config = dict(
    encoder_arch='transformer',
    model='encoder-decoder audio transcriber',
    dataset='short read English sentences (LibriTTS-R)',
    train_examples=26041,
    gain_aug_db=10,
    n_mels=64,
    hop_length=160,
    input='mfcc',
    spec_augment=True,
    win_length=400,
    tokenizer='char',
    vocab_size=32,
    encoder_norm='layernorm',
    encoder_norm_position='pre',
    encoder_activation='swiglu',
    encoder_mlp_ratio=2,
    encoder_head_dim=64,
    encoder_fused_qkv=False,
    encoder_bias='all',
    encoder_qk_norm=False,
    encoder_parallel_block=False,
    encoder_inner_norm=False,
    encoder_subsampling=4,
    encoder_layers=16,
    encoder_width=192,
    encoder_positions='learned',
    fusion='prefix',
    label_smoothing=0.1,
    decoder_width=320,
    decoder_layers=6,
    decoder_norm='layernorm',
    decoder_norm_position='pre',
    decoder_activation='swiglu',
    decoder_mlp_ratio=2,
    decoder_head_dim=16,
    decoder_fused_qkv=True,
    decoder_bias='none',
    decoder_qk_norm=False,
    decoder_parallel_block=False,
    decoder_inner_norm=False,
    decoder_positions='rope',
    decoder_prefix_bidirectional=False,
    decoder_connector='mlp',
    decoder_tie_embeddings=False,
    init='torch_default',
    residual_init='zero_last',
    optimizer='muon',
    muon_scale='match_rms_adamw',
    lr=0.0027,
    momentum=0.9,
    nesterov=True,
    orthogonalizer='polar_express',
    adamw_lr_other_params=0.0026,
    ema_decay=0.99,
    steps=4200,
    batch_size=96,
    epochs=15.5,
    lr_schedule='linear',
    final_lr_fraction=0,
    warmup_steps=840,
    weight_decay=0.2,
    adamw_weight_decay_other_params=0,
)
Rows from block 13 of the audio encoder of a small encoder-decoder audio transcriber, named by matrix and row number. Rows with one number belong to one neuron. Each number is 128 + 32 x the weight over its row's rms, rounded and kept within 0 to 255. All counts start at 0. Numbers have three digits each.
After each neuron's rows are labels from the 100 clips, of 14976, where the neuron reaches its largest size: "responds to" is what is common among them. Only what is clearly more common there than usual is listed. The data: short read English sentences (LibriTTS-R).
# gate: MLP gate (encoder.blocks.13.mlp.gate.weight, 384x192), inputs 0-191
# fc1: MLP up (encoder.blocks.13.mlp.fc1.weight, 384x192), inputs 0-191
# fc2: MLP down (encoder.blocks.13.mlp.fc2.weight, 192x384, transposed), outputs 0-191

gate.187:089088104161164105131152104087161123110103175142118155124128090149137157092144168112129103169115168148083064179154080070083128157164138086163121137142076140117082153136108135153080180171092111148141092171113074110108074092049157139174114127143103124162156149109114146185135178155119140145137119155142163087114129085193128102158140151155093074106101170137193091170099088130180096129171127111113058168120166129121123093055078105153111100163176134105142182106121078189101158133097111145095151159124132081150176161063174137124164115153149114131136128178148082140180142110165114137
fc1.187:113161187111145178138147069166175072045095115116099093147178110122136138113142094139104153092171153153108143116146185185087138164130100166087088102133141142086166078130132061157165147100109126176171150093117141146142202109117085117123177117143121139138115108159174111156171072138120101088099109124125167159159121088074139132134087130159121121061180154147182149092168167121129175156100141100200169179113131157098146124159104122113162092116139117109156090098128104134184177098084137127160115099165132203118086131108170121140157086121098158130101132196161091181155176091109110109
fc2.187:143073113126126140169122154087159096142136183158060146154166096139110104134158141085097075173070146141150072196165135124116130148108106108111132177159174132148179160167135119096091018114107145077073119128126116152107156113140156133103113142131062155123096090214093105147127095128106155142128098180120148123090164075148130151112118169130140099120138125113172199175161117166183059107126121115154105106126140188120116145112114093132087117104162134102137173167087141130098129143067123080211169139094154129085157147203101125136147100084114103152123138134158158092117073154151084136
responds to: voice: female

gate.97:116145136079100074153115166122145101113082113128131057095149119124155137141139090121084084152100096091111202162084132088184125105154123125080118132110146192124103110060170103138108148093123095116144120085140125164158080170126133146158120062158190141104131097072132143155121142178119056116142099166125090151182167151176163222113121144132087144094104105119169135147086115107073142152137112080111155159148112136157141153144070104116068205165122115151120116153139122151118150089166113104072164091204096120113131127160144067130113143109065194100080134126100100162163130176105123145
fc1.97:110158155107116162138160172107135144117137148156182118162109121096089120113153084127162150107113159093114117113108117139117154108131144127241151142136090104148119162204115123069120127142056126088112070121118142120134123109101077138155093185100088073170120181131103153106135105152153214135128107092094174120124108107158156119102173180154122152169111118135144157092162105220161157129092138145097130160141133111121132122108132142085195097116143100136122182112131112065125094089104110133190118101078158129161190141127118113130096172130124018093161171199173172183124168157127116130
fc2.97:104146133108079120151182133136142073138117115140056127160130105132160134140047181124111088144115109108131096138088047121148158118152073128101119106133172141119101108165127091112111073122093133056161103093130147115111104123157083191163154070126143134122172193144134164092159093142090162103156172163174144068142135137181165096151104084172072158155171158140156136115088181126105158130119137100132076155100114096191132172130151124169133180090149110115094139182172088028131091134121152101142151111075155119157137200132177181117093156138156140080123086131141108151171130131149101120
responds to: the word "i"

gate.37:178097059096140148155173163134102094150150118117133114077149067090078143113152148171117126152162172137140171131133156137192172138165092105084131104136111085160146115124181100111137128124101094135194115113127110136166122122090116156125116078090099136130106111125160192083208113113130151136183140102160099153128113148192109110079166137139146107164115075162189178159117119180127168118093130113183166100078172174110115096110177123103141167100123167129128183094122126109116130160134118121083101232072082093144110134134111122120089104165179070138146107126087118022145102133142121112
fc1.37:147137163138087161090150108116165122173126164141152152115098146151169078153079152083123136135079112158114142079153149174134076142098127156134108178037098164186122081069164153168117072156183141129093141067039108085074159120120112098160131125076155124118172146147138095161094159108115072126070117153113165164118086109157148119105098170087130095124150125131091186096095108124137159125190160139095161127158083158148107105117118090120098137143133112148099070178166111148149107110108119080155155097150138119126131128168079119110162138144074149182086123075093113116128137095221186122
fc2.37:135113107121042152170134150118179119142204127140079116137161125118129100128143124125106147121117141143065116121185126122147184102182105082193147182096136135130139095159150152077180103123140101089091134105143126080128177112171176144136086126185135129080089186115079149132162140161159101141165153150151089115093050115079121163101061187157133090046147161190121092089102132116144099156110122156105130145116113149117102161093154149154127152100144141092085103188057131093132134150106105108140131134163140176071117146131180176101107135144170076125152130045145151098135143165108086101
responds to: the word "i"

gate.168:132109144111107156133152107178102126149100125138124172080095130141085091127104160127180128179096095108072169137090139155128168187161176113120171139127133196069151154103089120074063077151082168111123144159215090128061079089121087164157156204107144100150092101119179119188141110108144163099175110082122122087134141087143153120113107113145112114164161129148111044149137107118152147131076128088115132143133106127106176116170138123064140148160093070130083121165124095153154110158128164096183129138187157182120169125146118113133158149140067091107119112112194137137197169125120105116
fc1.168:142109171144127132166108092129152148158089100117105147123124043209130130129134119147136185172127121124130174107155090075135168138163134111126150154180095138113172167102141131163118113204150140121135096122112149145135151139192101172128050139073146098150142110076201148172163154102154179085092116119129149151113198178143108132106144097123122079186081121092165126178080129161078111116142221096104200145094153071121139166189064129142121168141121152120098138094120078106156118154132152098141168128144124102167141084161119083114083130158134164075108107076136116107150175153103137107
fc2.168:129091086119147154115122105109111141142113104149137155065113149140122160144084125112143124138116072129100147102110134118023178118204122108140153138154159113162112119127104190128142115122106162135182100165108117154153156161166109199143147132099088138103098153045195116156165149108069109113152130084104162077082108138170187087090116105105151115131118161161136142196104106165106191114116096075142145144193061118072120070094097114111105151107121121147140137149061100134176115166089152120132091129145182141117123101159087109135119123111116193054160140185155122215152125131125167116
responds to: voice: female

gate.43:134113133148130133147092152106116128118137141068111105104156134111128091114053178129121155137117099160117131149128139115142111077120142120126099038164128133073164071072091130148129125112193139142175185170154152165080130104069084143124100172178149070166196123084089100109093100171134115077163109126142133138134102145062147085141165136099072160119127144132088153093131101071097133126107056160116134120119143120153123134107110158139192098169178135156157129158167111124079101074101080119105170129102097108080117098132061196145104126126219156155125162179127134137127159130200160169
fc1.43:118145086118070088127073177168125113117102123117160120160084171122082188142141129155114092077103162168091146088125139147124110175127137150076129154058110154113136137160107125131124180121124113123114124177115106188131113124146130118064167130133158070145163106148082199130075086130105108127116107192105166142156109059121119115056119073128129134166196138093106128137109142146064183180161152103135136145136138155160141100207156106128100120143162145157136168120146145080119144172082086172196146144160159092134156113128146081131072096136073084135148119042174145129104138167084087151
fc2.43:156090112165053122134114103096135140122058119154136160105087103127125123108129107146172167122072075129069120063107117118134142099128121144175097192095116169114116104153188163115066124113115199094151171136119151103145128155164168156134140150153134150155153024137145141136176137061132118144096134141129094163156160087077122207180139169101026099128140118156146115151168091147152148164167070123117133113127145133169119097140156125140113124118117134152148124155161124123036157078096147165129064066148095133169151184130132104108093123129159138099143122079196162158117100128124116100
responds to: voice: female

gate.20:095175138157109201127142071150150132096091147117149122122150176111066124130162120067148132050097143066145151098110139119137139086096149052131128098131139137102164135175122074112130193160121184088161125185111119071135166124109097164136135083143153101122131117121096115175152145108129094105097191113153110151104142168080155209194114119154121082123177097168084105130151115197181098150131120137139194080143127090136150163141154101101140154102092099110124159084170077093075116101174130114112125180069118149106147148118081100092102140164153136078141144180093126145134183109125093096
fc1.20:192079119148129091103147138099140104092162142158144149107085083118119164104181155112138157122130099179096075119154150124098103097134091158122128125130089114167105168053103152172127182087096134106114128131130179089064133124078149134118151094106157133153074104147150166162136111070184120105174037065179139153071130078171119142146112154143113137125139146072141109219145119100090112057093112118140113099106165138102155090084137086142178072110143100127184112090114054133136152120071149158176093079145130147111065085146126148145136105151094141116139131097211115127136127139126126109
fc2.20:131145034112189141122070125151156154107184111127098151123148107117165099085155163117102083180147067140054158148118137139077139136105085121102164187157120134167125103101132148142169130135124163131145132107108187142105110117138086102100160137100098115128110120118085078149142096086137195107091131129155152105119120153084120149135162090102091136099201153146155206068103095125140140151191156100108170156125110178131070088177164142149117098183062148192173155142144119153130138107127105113087145065103104161143119141076141139131100149171178126109135106111108192076158161049159099132
responds to: voice: male

gate.106:083159144056075110195089164128174163136104134175135106105130134089072057144135107120108131148099131112091115079138168128126149146134127090156153195158145107101129098109150156098132143045120106078137104119113112116163138133112173150165203094060148175181145100115177119128110112086186140098143135171093136178073135080137126143131132144146156126181095098113061104132113108135115146125143135084142174143147175145146132173110137169048167100111087126151173150079110109158104095135150099053089156155127091105161125109155072134150106084135129156103149179128152073147105157197178146103
fc1.106:101101097121084059123093123169073087118157136187134049118135133085157126117163069147120082162162133181075173134143085184178143124121082101125153102153098109094150153154164069135099137113112130118105152193105152132150175040132151140065167081112096207113134119164126104073170127094186137118077132095146114107108127131173096158085127142134125135155148167122092130134140145097132075160122112133186156149093144136143143112105093142118137137121156151103093113145152106072096105129156113114054136175123141169115148107144141115139172160098131159140051069173166107152116077066087136087
fc2.106:152148070140129116120102115123124100098172156113082217083111124090162168143112127116128111148096119147125115174083061185173166152100105115046109185137121145147125112130106117133103118131156112071118153166144074162095202078151156154090166096135071154130096097146073183059097180113130141152143098150142114150121112162114132127064134184109159077160134162149113152131173139115152119137130107141153110084115167060141166084141176171185135055129137105081083164129137145176123148118104144100142097149183083108137147151075142109117153072105109163160112177196112169104120104141102115151
responds to: voice: male

gate.149:093155149150174149139049146171105099065160121166099129137102065055134124195092138140136108111118115121155176129173125119110127112136121127230106097183132130111131113134119167145109188085124159138136087093100160136127150143168136081164121117095154115065157124151107102160131159053117124079146109135163103175145157125153118093082093143098113145062142114137151101149145126107140195122172116207088171128135139108110221165150131100179076124099162146161136103200099134167158096182165166191133181161135146053128120119093129124125132116124136127123159149103120136123173132115147075100
fc1.149:129140165180135136135076125155188121144112185101113129115208179137126138144154044171141146123108139133180165150144100142089086126101079152145113102151117119108166130181095138128078111106107134111161151170122177128157152127137144112101100143152221147215106111127145055134146189145166151152093112127105104091119058084094126123131137087078075071085166091146124065169149096113134147115150137107101120113180124161102160167156119118093083094136082127143176155137112088113122143095125145175140163147169115125170107146108150106121069115138130160200099150126130072142135152074153133040
fc2.149:140178095149111101141058145124182079155130174120114109112120124097162110205118102091106133101107192156132160118103127157060127097121159118102186093147187122103130160099116107144149109151111064165142102164095143136178125123156084118125140160134079122112089125123084137143151030094110149124086117134206128141139106124100123118104097137181140154083104217167146115103107120131153162117128143137143173123069146104140150092171075097144087137112182096137190149170143149204107063118095101127139103112117143169100178111167151143108125182192146167099089151160090108061109107153153159139
responds to: voice: male

gate.223:140076099082080171090075096143103146098130165155106135142089147199127128084081089113106144156137111120137104104119114155169081104126119131169127131142081132156155153151176140108087086103127139107177123131104149131130080208170111145131127124114136096115168148141068130121145129098125136133136126102082117139179090154136148098064122166156121103187117115059196118105141147134157175083124196073113069141079161112180139112067169096118143131104131111101059147045073178137138125092117118166120148132146151120090072122081051079147156167194088160098158143079105152139128124163109123156
fc1.223:128170091142180110205125144140185098115172066108126102101094149090137133097107185096126123105100101101131142156099169107163083148163171093119146068121127085111069202089168157161144099153157117139127120150079154138099102117118142122142064180156196113118089141117113115117090184094134108156132133161160093191083187131160173145081109107153147130092158123137094160129086139143144119060108140180117178080168152139138191163175090166144113155104177176169149112121107127099112178110142137107127157118073111186105146054129077124096088084104114112140154154159119151134136092147159081094
fc2.223:079148102107104140119127106070114141199077169097152172158133084113071093110131105115133132161161124163071163110135178122107159097114109113093202138079155147081077091152139062082183142180178117141139143142173139098122133090141194149120174124138143149146087132146119118118138140130079186110122071100117161131089118052107108091143057058095168112121107177133160139182153132142130163139187148087086104181123088100124117140136161136191120148123144137155084087118184126140100169125116179153170115149111121103190144122140154178106104177091118125116103104112179103103117165135095191132
responds to: the word "i"

gate.287:067120151100159119147152133087160102154104114162152144077088074107143205110103124147146089150134131144112143098147135146135115161163150173071135112137119173102194143138106117131140074116110111100056072145189172079180139114147129126140141166143083099143071081151105151172186120134144104140124078073151165075105159189136135110089082187173124164117176064119155113082174143111108163089137179140137141066153159055155175076130160118160154051125112143147067136150142138104089146128120138133111192122156195113129134126099149106149169132114111103067124106080135143155109149117144108094
fc1.287:130135172104195159085106143203092112085150121144172091134107136142125155109179136077122132126159146153202190115137109162143101165175144176051106112129150117154210128104172083163123128113106115108152080061176146145165098189129097170176151154125089148152140134124098153172120107154118137107099088046141109152115172116145117131088106087142130103171121030147175135137159113188115102134057140118109108119115124110146156094099131166150113126096104178123158101086106086124142065131146122131140125157189143109155168154131106144158128081076192106102149150178100146148102128139075125163
fc2.287:163154143127157141078162101148137138123093132105148131167131142123067148117159135128098128155112130142055121127105161121148153183147177131137148084080135174180123083180119130116070096169116097174205083223159160085159115084111128086129143102154104148142098124101107166103166152159109093171130157080155185075100107169085121178125076122151119157104144139021077131116161127163106136142150079079185153135136055133151119092112119115139164135116111127171078151094139167173172159117156133105141101110104146123146125115123067089111138134110063108141101112146127157099099195061131161141
responds to: the word "i"

gate.30:112138103208085086130127061101178090080118107156130103103154171129105093144188144112069117135128167140164173121106131105133088158112201131126136153117112121099087124101114128175084133151113078172095105093142143131154158112182100150176143163114180155132161117146136145149101118159069079143114137157147185140061132136110167108140163092128198190126134101151117171174138160166148111229064097113159193151122110169126153128114110134113148167166170121143116128125182100135136143140142111144163142124202129148184073127105078098145100143136163144068083137190108092102114135111063142130
fc1.30:127170118157164096063107100134191097149137110175078155117172112097119104100083143150105106137126108126100139179130105102132147143134096151121152096078146090165096123093080131183070133172146113123134168144104081115130083151093141122147125105155124107151135197087132117150128050170100174162155116125163168093110120144146113147152065121069080112116091185154163129069184110117144138154097119154100142185174151042171167114133129063132107128137142115152144151108128130153051179132119107065173127151221155077138102150093202106151104079112127122112172145121090124068111135104124138144
fc2.30:123164145114119128074116124138088100153096106118144079080159143155095131146123118098082098098086117136091100125117092136108071084141145099125131144095120111118086147143104151165104174117102157130103173135144152138081124101112137128140126152146168123144153122118132072115180104149075171202091155212140172110152141134136180180117125112108138132151138137053157096167132146125112118160161136100179150142162150075119168061154145173053103139165100217110110166081103126130095166117089121134173163104088117199117094161175142087154160043170100093145196166148107162171067134124103180095
responds to: the word "you"

gate.288:091068120093141103088182097119169099128134112161181168129149101128142086069119129164087144109188071104144121055148167073177132177154131127121124149137091115124206142131104082098125133121122159123117141081154162090166156150100113121074111178121121227164102115064124138159091128083153148129068118044088091124043115163105126146149095129156177112214135125046111135069163102153143121140181125090117126104128123122140139151117105083167117110119122119166119144129162167148170096091173139162161165098083086123121091132133126124109093164152133080134124097139083121132122090140124111126
fc1.288:082121150186110142159146134117154124141179166128123155116145112135138170132112086155053120146106112135109112082123220115128140139102138128150110104151166091145072112081068147120140145157165164122123110094166151137094208186174134132126015100067115154089099170144157111129157091094135092128108144067120133096091130161050139139120149158154198129072181124142118101136133154133127097139179116124092140094133114085122168112063094154111145145215140091113101136145184132164120136127147150104126121104097184152110116137154103137108129170094173093136096130074074047133126098152077104137
fc2.288:129101107143144152158153081162178154135101144139197106154120110099136099099168166154130124117161126082112138122140159112155128133044113182145125105137102082107146143090128163119118147151129088106134169157114096156088133075110199191041135126085156119167146086112153145068175112140162065092132111092121092202108085135139105132146124131143050089127152144126144136124078151193097157133205118143131169135106190111106144163086113130155098136088099086130158147098143105046078128107115141146108142136152075126094148131041177198182158117154105130151160178155128111117125086147093128135
responds to: voice: male

gate.183:129184091111133101122141144178099133156091125113183154151124179098079131087102140166139138142130117147137124127151164086082150169127099144126127125069132123172141173159172150062052167108112128109163143140080133150161163176121124186067089111142065033092143180166089134166160125112212126144163173126152141192085139149139104080107115180145144111137124184091065123151119136118083119118169179103105106070183119102159122118107095123100099116134105149140162140104170103084117157095055111135167082144097115132115147143136078157111116166140091071151110114085157145161126139133162185093
fc1.183:077045143166111125182114190122075137113129103151139079156058112155094107108103136101128138120084089082128105109178152116105131165141131131093144166123102098119109134096108156158121090148081074130131140093171116121079120181146144170094108089196159160166098094138198144155133168109068128134137117172119139163135134125120106163127125145163154131126169149164114127125099101180152098096054151102146161202143164182122156111124121112094121172086163108171164114106116181170130093124198121084086158096156131162145083125115158137190145142119178175131197185074123126083154191142142135158
fc2.183:123126120152093132128111158143169173133145129062082146183098177176112107125136086162139158167144117154130116077147140126156123115156163128170112119163232113114158131057156124107156104162132111217124181099063100127157173132166098105140186099158111136099098165124112152109153080139187194151114148135144129070153072131114121096182154049157168073169118181126060078094115186123044106162108089086109153096177110121143137135147134118143121125128087159145126135118148119137115175096134116106130132094113105115098105089118126134078110148111113046143132092129138147179085088099145137113
responds to: voice: male

gate.229:099049155134096094185098123117116126143163117123147140091089132110154143142163087149178157084131121147138089144121183116125136129056154120168151118126093128106146168183134137105101116095148133102171072149162166115141108124135157084165097151119088176117072127135175145144111118120146151130065038187109114117075125144117078102073146108159098121110174116067181119148104058078095121129139120073147140079163162127077157152147118177178109120143121087148071216175095131154097079125117112131151180152166093130137157122174167140122124129126104109075149147189144129136091083141087144201
fc1.229:081142115127136077094215155116119112151114174117127122116083165136129138113103167123121101143090165115161122062133243093104137098125142105124149132098151152122138124151181120111173128123093109132155103131115107144092211091070175212146120121148147098129181123134138237123102127104070175118121142105111144153084173098041136161197182106163138119159151146122142171133113118141114133126128142089133136181162149090120114139125124142143148123149128135136116083105086074131095197132163105110089110157098149209116092061128111152133204133148133135115094117100161135121114099069110106096
fc2.229:083135072102141108132076109128081095112138069126087153122138147155143120188197137147127116168137135092072099064182141184104075132119101129136087110100153161156207118090110158101103146069115117117185132092083160158113116125091150101118173093172177070111101151095115132120096118137116128137156106128098090195100127063127140121185118088130084121103139142150116186125063078096116130115070193123127161120170149164174186110139146115113131125185146137118081150145144119119167101154143191090126130191116150171125145108151116153193188178134120168143163119155100134153093070092137121155
responds to: voice: male

gate.7:204099080196156103147142113115158129129121135153113130100101102100120155125152216115142121113141087077143176105135090121137163158090143164111104120074150146114206150171088102165189147096150093078120090154122113156135110109055134125135080130152114133135118145072114090123085162135087142157102208143181197094198142172085124135132156116095110166100118085101194097160147154159171143156128170106134113121079103152116122108161122184122142169089135111159088186107133178093133093166130114109121136143109159071123122102143143114149096171113161122046095188178141148087130176105128153151
fc1.7:184167155114126127153108125102170140140122100095134080108109072159122140072163112088130103131092100130122149114145145161170133191168117138113159094113110103123125117145114169079122124043122140128136146075136095182166169160106123066141170167145120153140141124094074158146116176120135156158156172122145064085109124163118158206095179061089138137097099116140178062106181118175123086078128132148094142117088146132168148154107131121210123073153143066176112184137174160129170138110155128114137142127096049106149107121145161141133127119058138089117142186152115136185117156201120147089
fc2.7:088169124094207128112153088159153088125110101085161126073074080133167224162103114134138068120129192104135151131103100157112149144156122198132125138141102168139146127145133077163130104184114128122157166142129088173141103157145155143110100103168143106129149190152114121203140170153129135083123094130156135079136103152142171070091132126190135109133113084126115098101129121176104103140072149088141061148150065141128109102161125151132093102156181110136112097160139118088133124100145154181117150178133101069090135121102109163149094107088139129129054200126090050104127183119183103101
responds to: the word "i"

gate.182:108063182102192156151109125067133122200127098124147101052132182122140103218095147080117184112147135099160117107183174138149206146111105179095146150116150200149143149148121096097164144140135142120187104103123106115207164148144138122125120115108202166140145121156157118114069126090108080130124140108116104115100109105154155119094081092133136161119150080170160161115168088141155154085167129112152109102101087111179123140104128130119098119077107148079130138149101092150115133128187145149114119180155187153191130145128075140064127090115123180125074073170145091143121132102166145107
fc1.182:138186143212100155119098150121134092117087087158138148139114022171108159189122183103046178181102086088122130115199133125083153125080092169107131133155117120144159149118153097120130129117178083132116119106141127142127186162153178089117052136166159109090191096145093061153139121153084128123183120143073134118075141130210133102087091159100140142141109162141117184132152111137118116084166147164114097147106075096152128125167125160105102149102142085114165130148130136087148124138157162097144167118082138128121098168150145113174066142106112095170084106078146127074136122101134123130
fc2.182:107154111120157125197174056122114184117146154061118067099133019104192136143155182069157154149168175124139172106120217077164122150123139134112190107054092129133115138096149087120114147159125147144118168145162082135115173116082152124083110107120148166102124156171084184156163132157110132117120112133139113097134156122159120118097115133094156161105179154157059082217139117103129151105110125150111064121119104115143095116150151157126165109116135115084148150146130078149152126062102100162127156118131086130147103112139081131182095112138124116152147084078108144165159132154057153136
responds to: voice: male

gate.133:141116136147112145148109078119203104134129142122085115172168084149159232125159158105095107153140122123133137124135152150104090148163139188141141151208169090139101147094139137125085132064111189136107128139141121099178170105115145097029122122160089175045157107165150143128093094119137155172065117091129113100125138098151134104142124131193170125196149135106168166121190144150171193125051129094152118163130142082153073133160141082155132098140084119094135093149125100105102143102113123107161143139073127100047068153136090118101110092120153159180117100148137170115120132128151105147
fc1.133:140122117093153159173127187085157129117158101165150106109129120109168138172132149081171132132147118154138116148119125100114104125154158127131125135122200133130097070124135117169096115136127194128107113158204104182128108189150193106072128069122088154112106082142154149101103127153105186164086160129069079144135119159157200132089167111067147202158149171150128078103098101130122139122135164133112129048157164112141084131133159116031067154199089118116137150158146119097113129147086162184122184110139184109144190116148134073154153093141102099151164158127145115174134129153185110131
fc2.133:146090100157122201107116132174117123171147114205121124169164086101142134137131130121054143110098096132155132094075144119139149123108112181164078126121133106067160133162086086144176133124150122143117137165153211132131149120065119155181117116106114062123127173159141145134171123128173137095144118110084178103122180119107089088151092078087116198099110097100111131143203173079121137094152128128169114145079086118095081143107105165132129097071132146126085147118183171130142112132115100142118086185197130064131141139099135136192124106166076115169087094070161165148107111082091174125
responds to: voice: female

gate.66:130169130120117134128121109156111064135108079158157120141085140175108093134140124172191098133145100148046138103117053176156112090101147137104157204075118191152142126123064162084060114125167097129112067117130131108170172096162079081134115160111106136140137109122074146170157110081124136131107098161121214125099159096051131181121114123098119167162103150137102115149141149184097095072195156159059123125160113154096155145094124096123129205130111168115106097160125129151141170129123113111158133107143161066102173223164137129133161152152158138143133133086107143125135093156126111144
fc1.66:146132102147132171220112148208116092091147140107134105148111139105144110093144064161135126114133125142112145189186101096125097156112103124116088153114201136071154118137173093102107163176165119092118158101141200082099145180055124108113122121166147117105178104086125119113169103122113094071148164169118103168090074114117106164126181130103142187182082094103145158130128149083095100191126136081182072109067098128160092168178116091154153141106174091129139135165128100162128184172128095144129166123167193118139148111147101130117100113147131066115132154136121150090071134114175119105
fc2.66:121158097117145160102074106136088135112144083148143162124183205130099109102063159170157122117112179109082120139125130129141128145123160121110149167130103156094083126104096101124112110148168090147167118095166144076091118148095113150124116105185111123145090166158139149127169180115138110154139108190125134126171032197128068157210117124143127109106133173092139144128174149158140136105146110098111122193100106149106121117098145153123062182191108177075092165145135146135142160086149174165099139115107071099146141146132118050128099102170163188108172086084059134127101065086109089114
responds to: voice: female

gate.90:150174052131143164163151110149155129076135103106149124151077148134103128083169167218115137098155133150084134134178125106120192127128099151102050114115096106106180123118062120109139107136136118086156131136119113115078087168127159160164131109144088085085113177120091154100159184150093139119129107175109130147128134124087128181075107108151132194113106167137099153195106125090037076153105092150113169125098111156175124132190142135188165175138118063144090142165167106130119176088113146151183190136135159110168156173122114145098112120126171091115116154106069099086167147142139096145
fc1.90:122145121099166171099107149109123093202105183080153143107100172142104093082140142114122167117072123136089146143148128148158108083199137186093146134122123129121151133077113098110131122074209073099169135113150149130142096100123138106100143123165152130082107144103124109105176086129097117168161116151143152147098072095132150120137137169117079106166116110145151102153147198131107113127112152200163168187120113137122109120142091122136087156159119085058189152129157090167119207097110158165129094138177172137178068090164123199114086179175102119146137181149107067079120175112084092109
fc2.90:125139104107093117147084103101092141128099135124070169052117215193151070122117151153173166185095114148106119189144117135119085094133157095161151164113127128112075102155139188102112127143125044132125178158122108057139078078112092175084121147160130124120183133114096168102154130144118130096123123094158119164146138156106183110159163130122186089161067115139157147131099115147144080125145127163108215111106108131187161158087112135107075102121133133184088116128089156105232161077135138113103107115137115130120153127118140078109141078154150134142183156119134170083124105132142188111
responds to: voice: female

gate.121:072150115092172135085154149079112138193115122151167163065079168128172069138132086119074142189153137175115081137122099093136148093125149128179107183061130127110099117122126151107165096142110139109144129106143105125100130161217141126125110140191037108168154161123174134098117133077141115115061152138144103107116158123128147163149104145107168124121113164067133152097154165161160146151105107050144124100118156133166129184165075123160173101113159103162130153087137147077117090195167107154090077164095118174079159124140191105117173152150131120145153139146128137161060127113076145118
fc1.121:171130129133116047104163122093120129122096079183182103149164146148110097099149184148144191125138135077169120115184143120123180176126160168126113140101142114123143109168095097127142131138175145129097070144086064181148120080089109124096048170125122190099167140099146126149076141193107195137141073089122107150080099085141132154101170123113105119144113136094163103133148132099125086087159106149131133150124115169048166069117129125132124140210124180151111150092120103129100107114082165158139114133098147117088149107137135084123083158148142108106120107190164140202194126138138089198
fc2.121:192194167053134133155152115123179203154152078122132155094075139090095116160099106079138165137126093101082111117153168113183085135130110132125142172145106120102094112105106106107201131136131097100089116157196178161139173085161097145113133096139119115165093144094146148174108053144165122066123078166123066139147082100138153070132159105167082092096148121110163160113062165132105113150126105150153114135119138133136114083146112181167140125128160078140102083151135163153084125102190193116159102137114154112097087127165142093181129131077095151131126157084124104178167191131152096135
responds to: the word "you"

gate.79:071118100069101061163148143135092201087123126120162116156151101125130127130141136105133144123130153134108165098145121140119114131123103145172069132161102166188136115174147083135084176136190040177157101203135153117101143154118165158165149106115126101111095126169124161156136150132119086162130119174103143119076116102066121149100084084114078145111143129150167121121117132104108184094107102173132091140132220106189129144155108112113140108083148113106139145181091168090103178097114119149151089165143209121183165131089165136139108103120150060169163097093111116151142217117116064124
fc1.79:153143149071117126119126123108078141196178159109161128121182122102144103153121124153128132076120131157134079184219179139130125187157133135089172141075167153108164169074094132078134078131084179116128161169141117116087101079108131096088117144084130143159180134156176099118123134134091146181121120113201104093132194130067142177189117107165136094116113186094105107118138061136084074139174140108093114120085094160132160152071122135120180134143091105159130122107093121113100130146123163069085142050092103112166161131093155180160095088135151125132143086147169097138157155150144138120
fc2.79:128182161151137129067167162093087133187128115200186129126122112083147162080080109119175140133100156154143111092126067159171092105124099118194102114194106127126154148094059125151140127145076160150100201141184113096169089122145201164130113127100152142094108119188162122131164127069142146131106108145098083153149131143110086167192163158139121096154099130147114087121129058137076110110145124148095133122067135131107116153143195106154091170076121218103113137146153146121072114113125109091139183072115130112145119084111107110114127105122159121045121141133105138072127134163169104135
responds to: the word "was"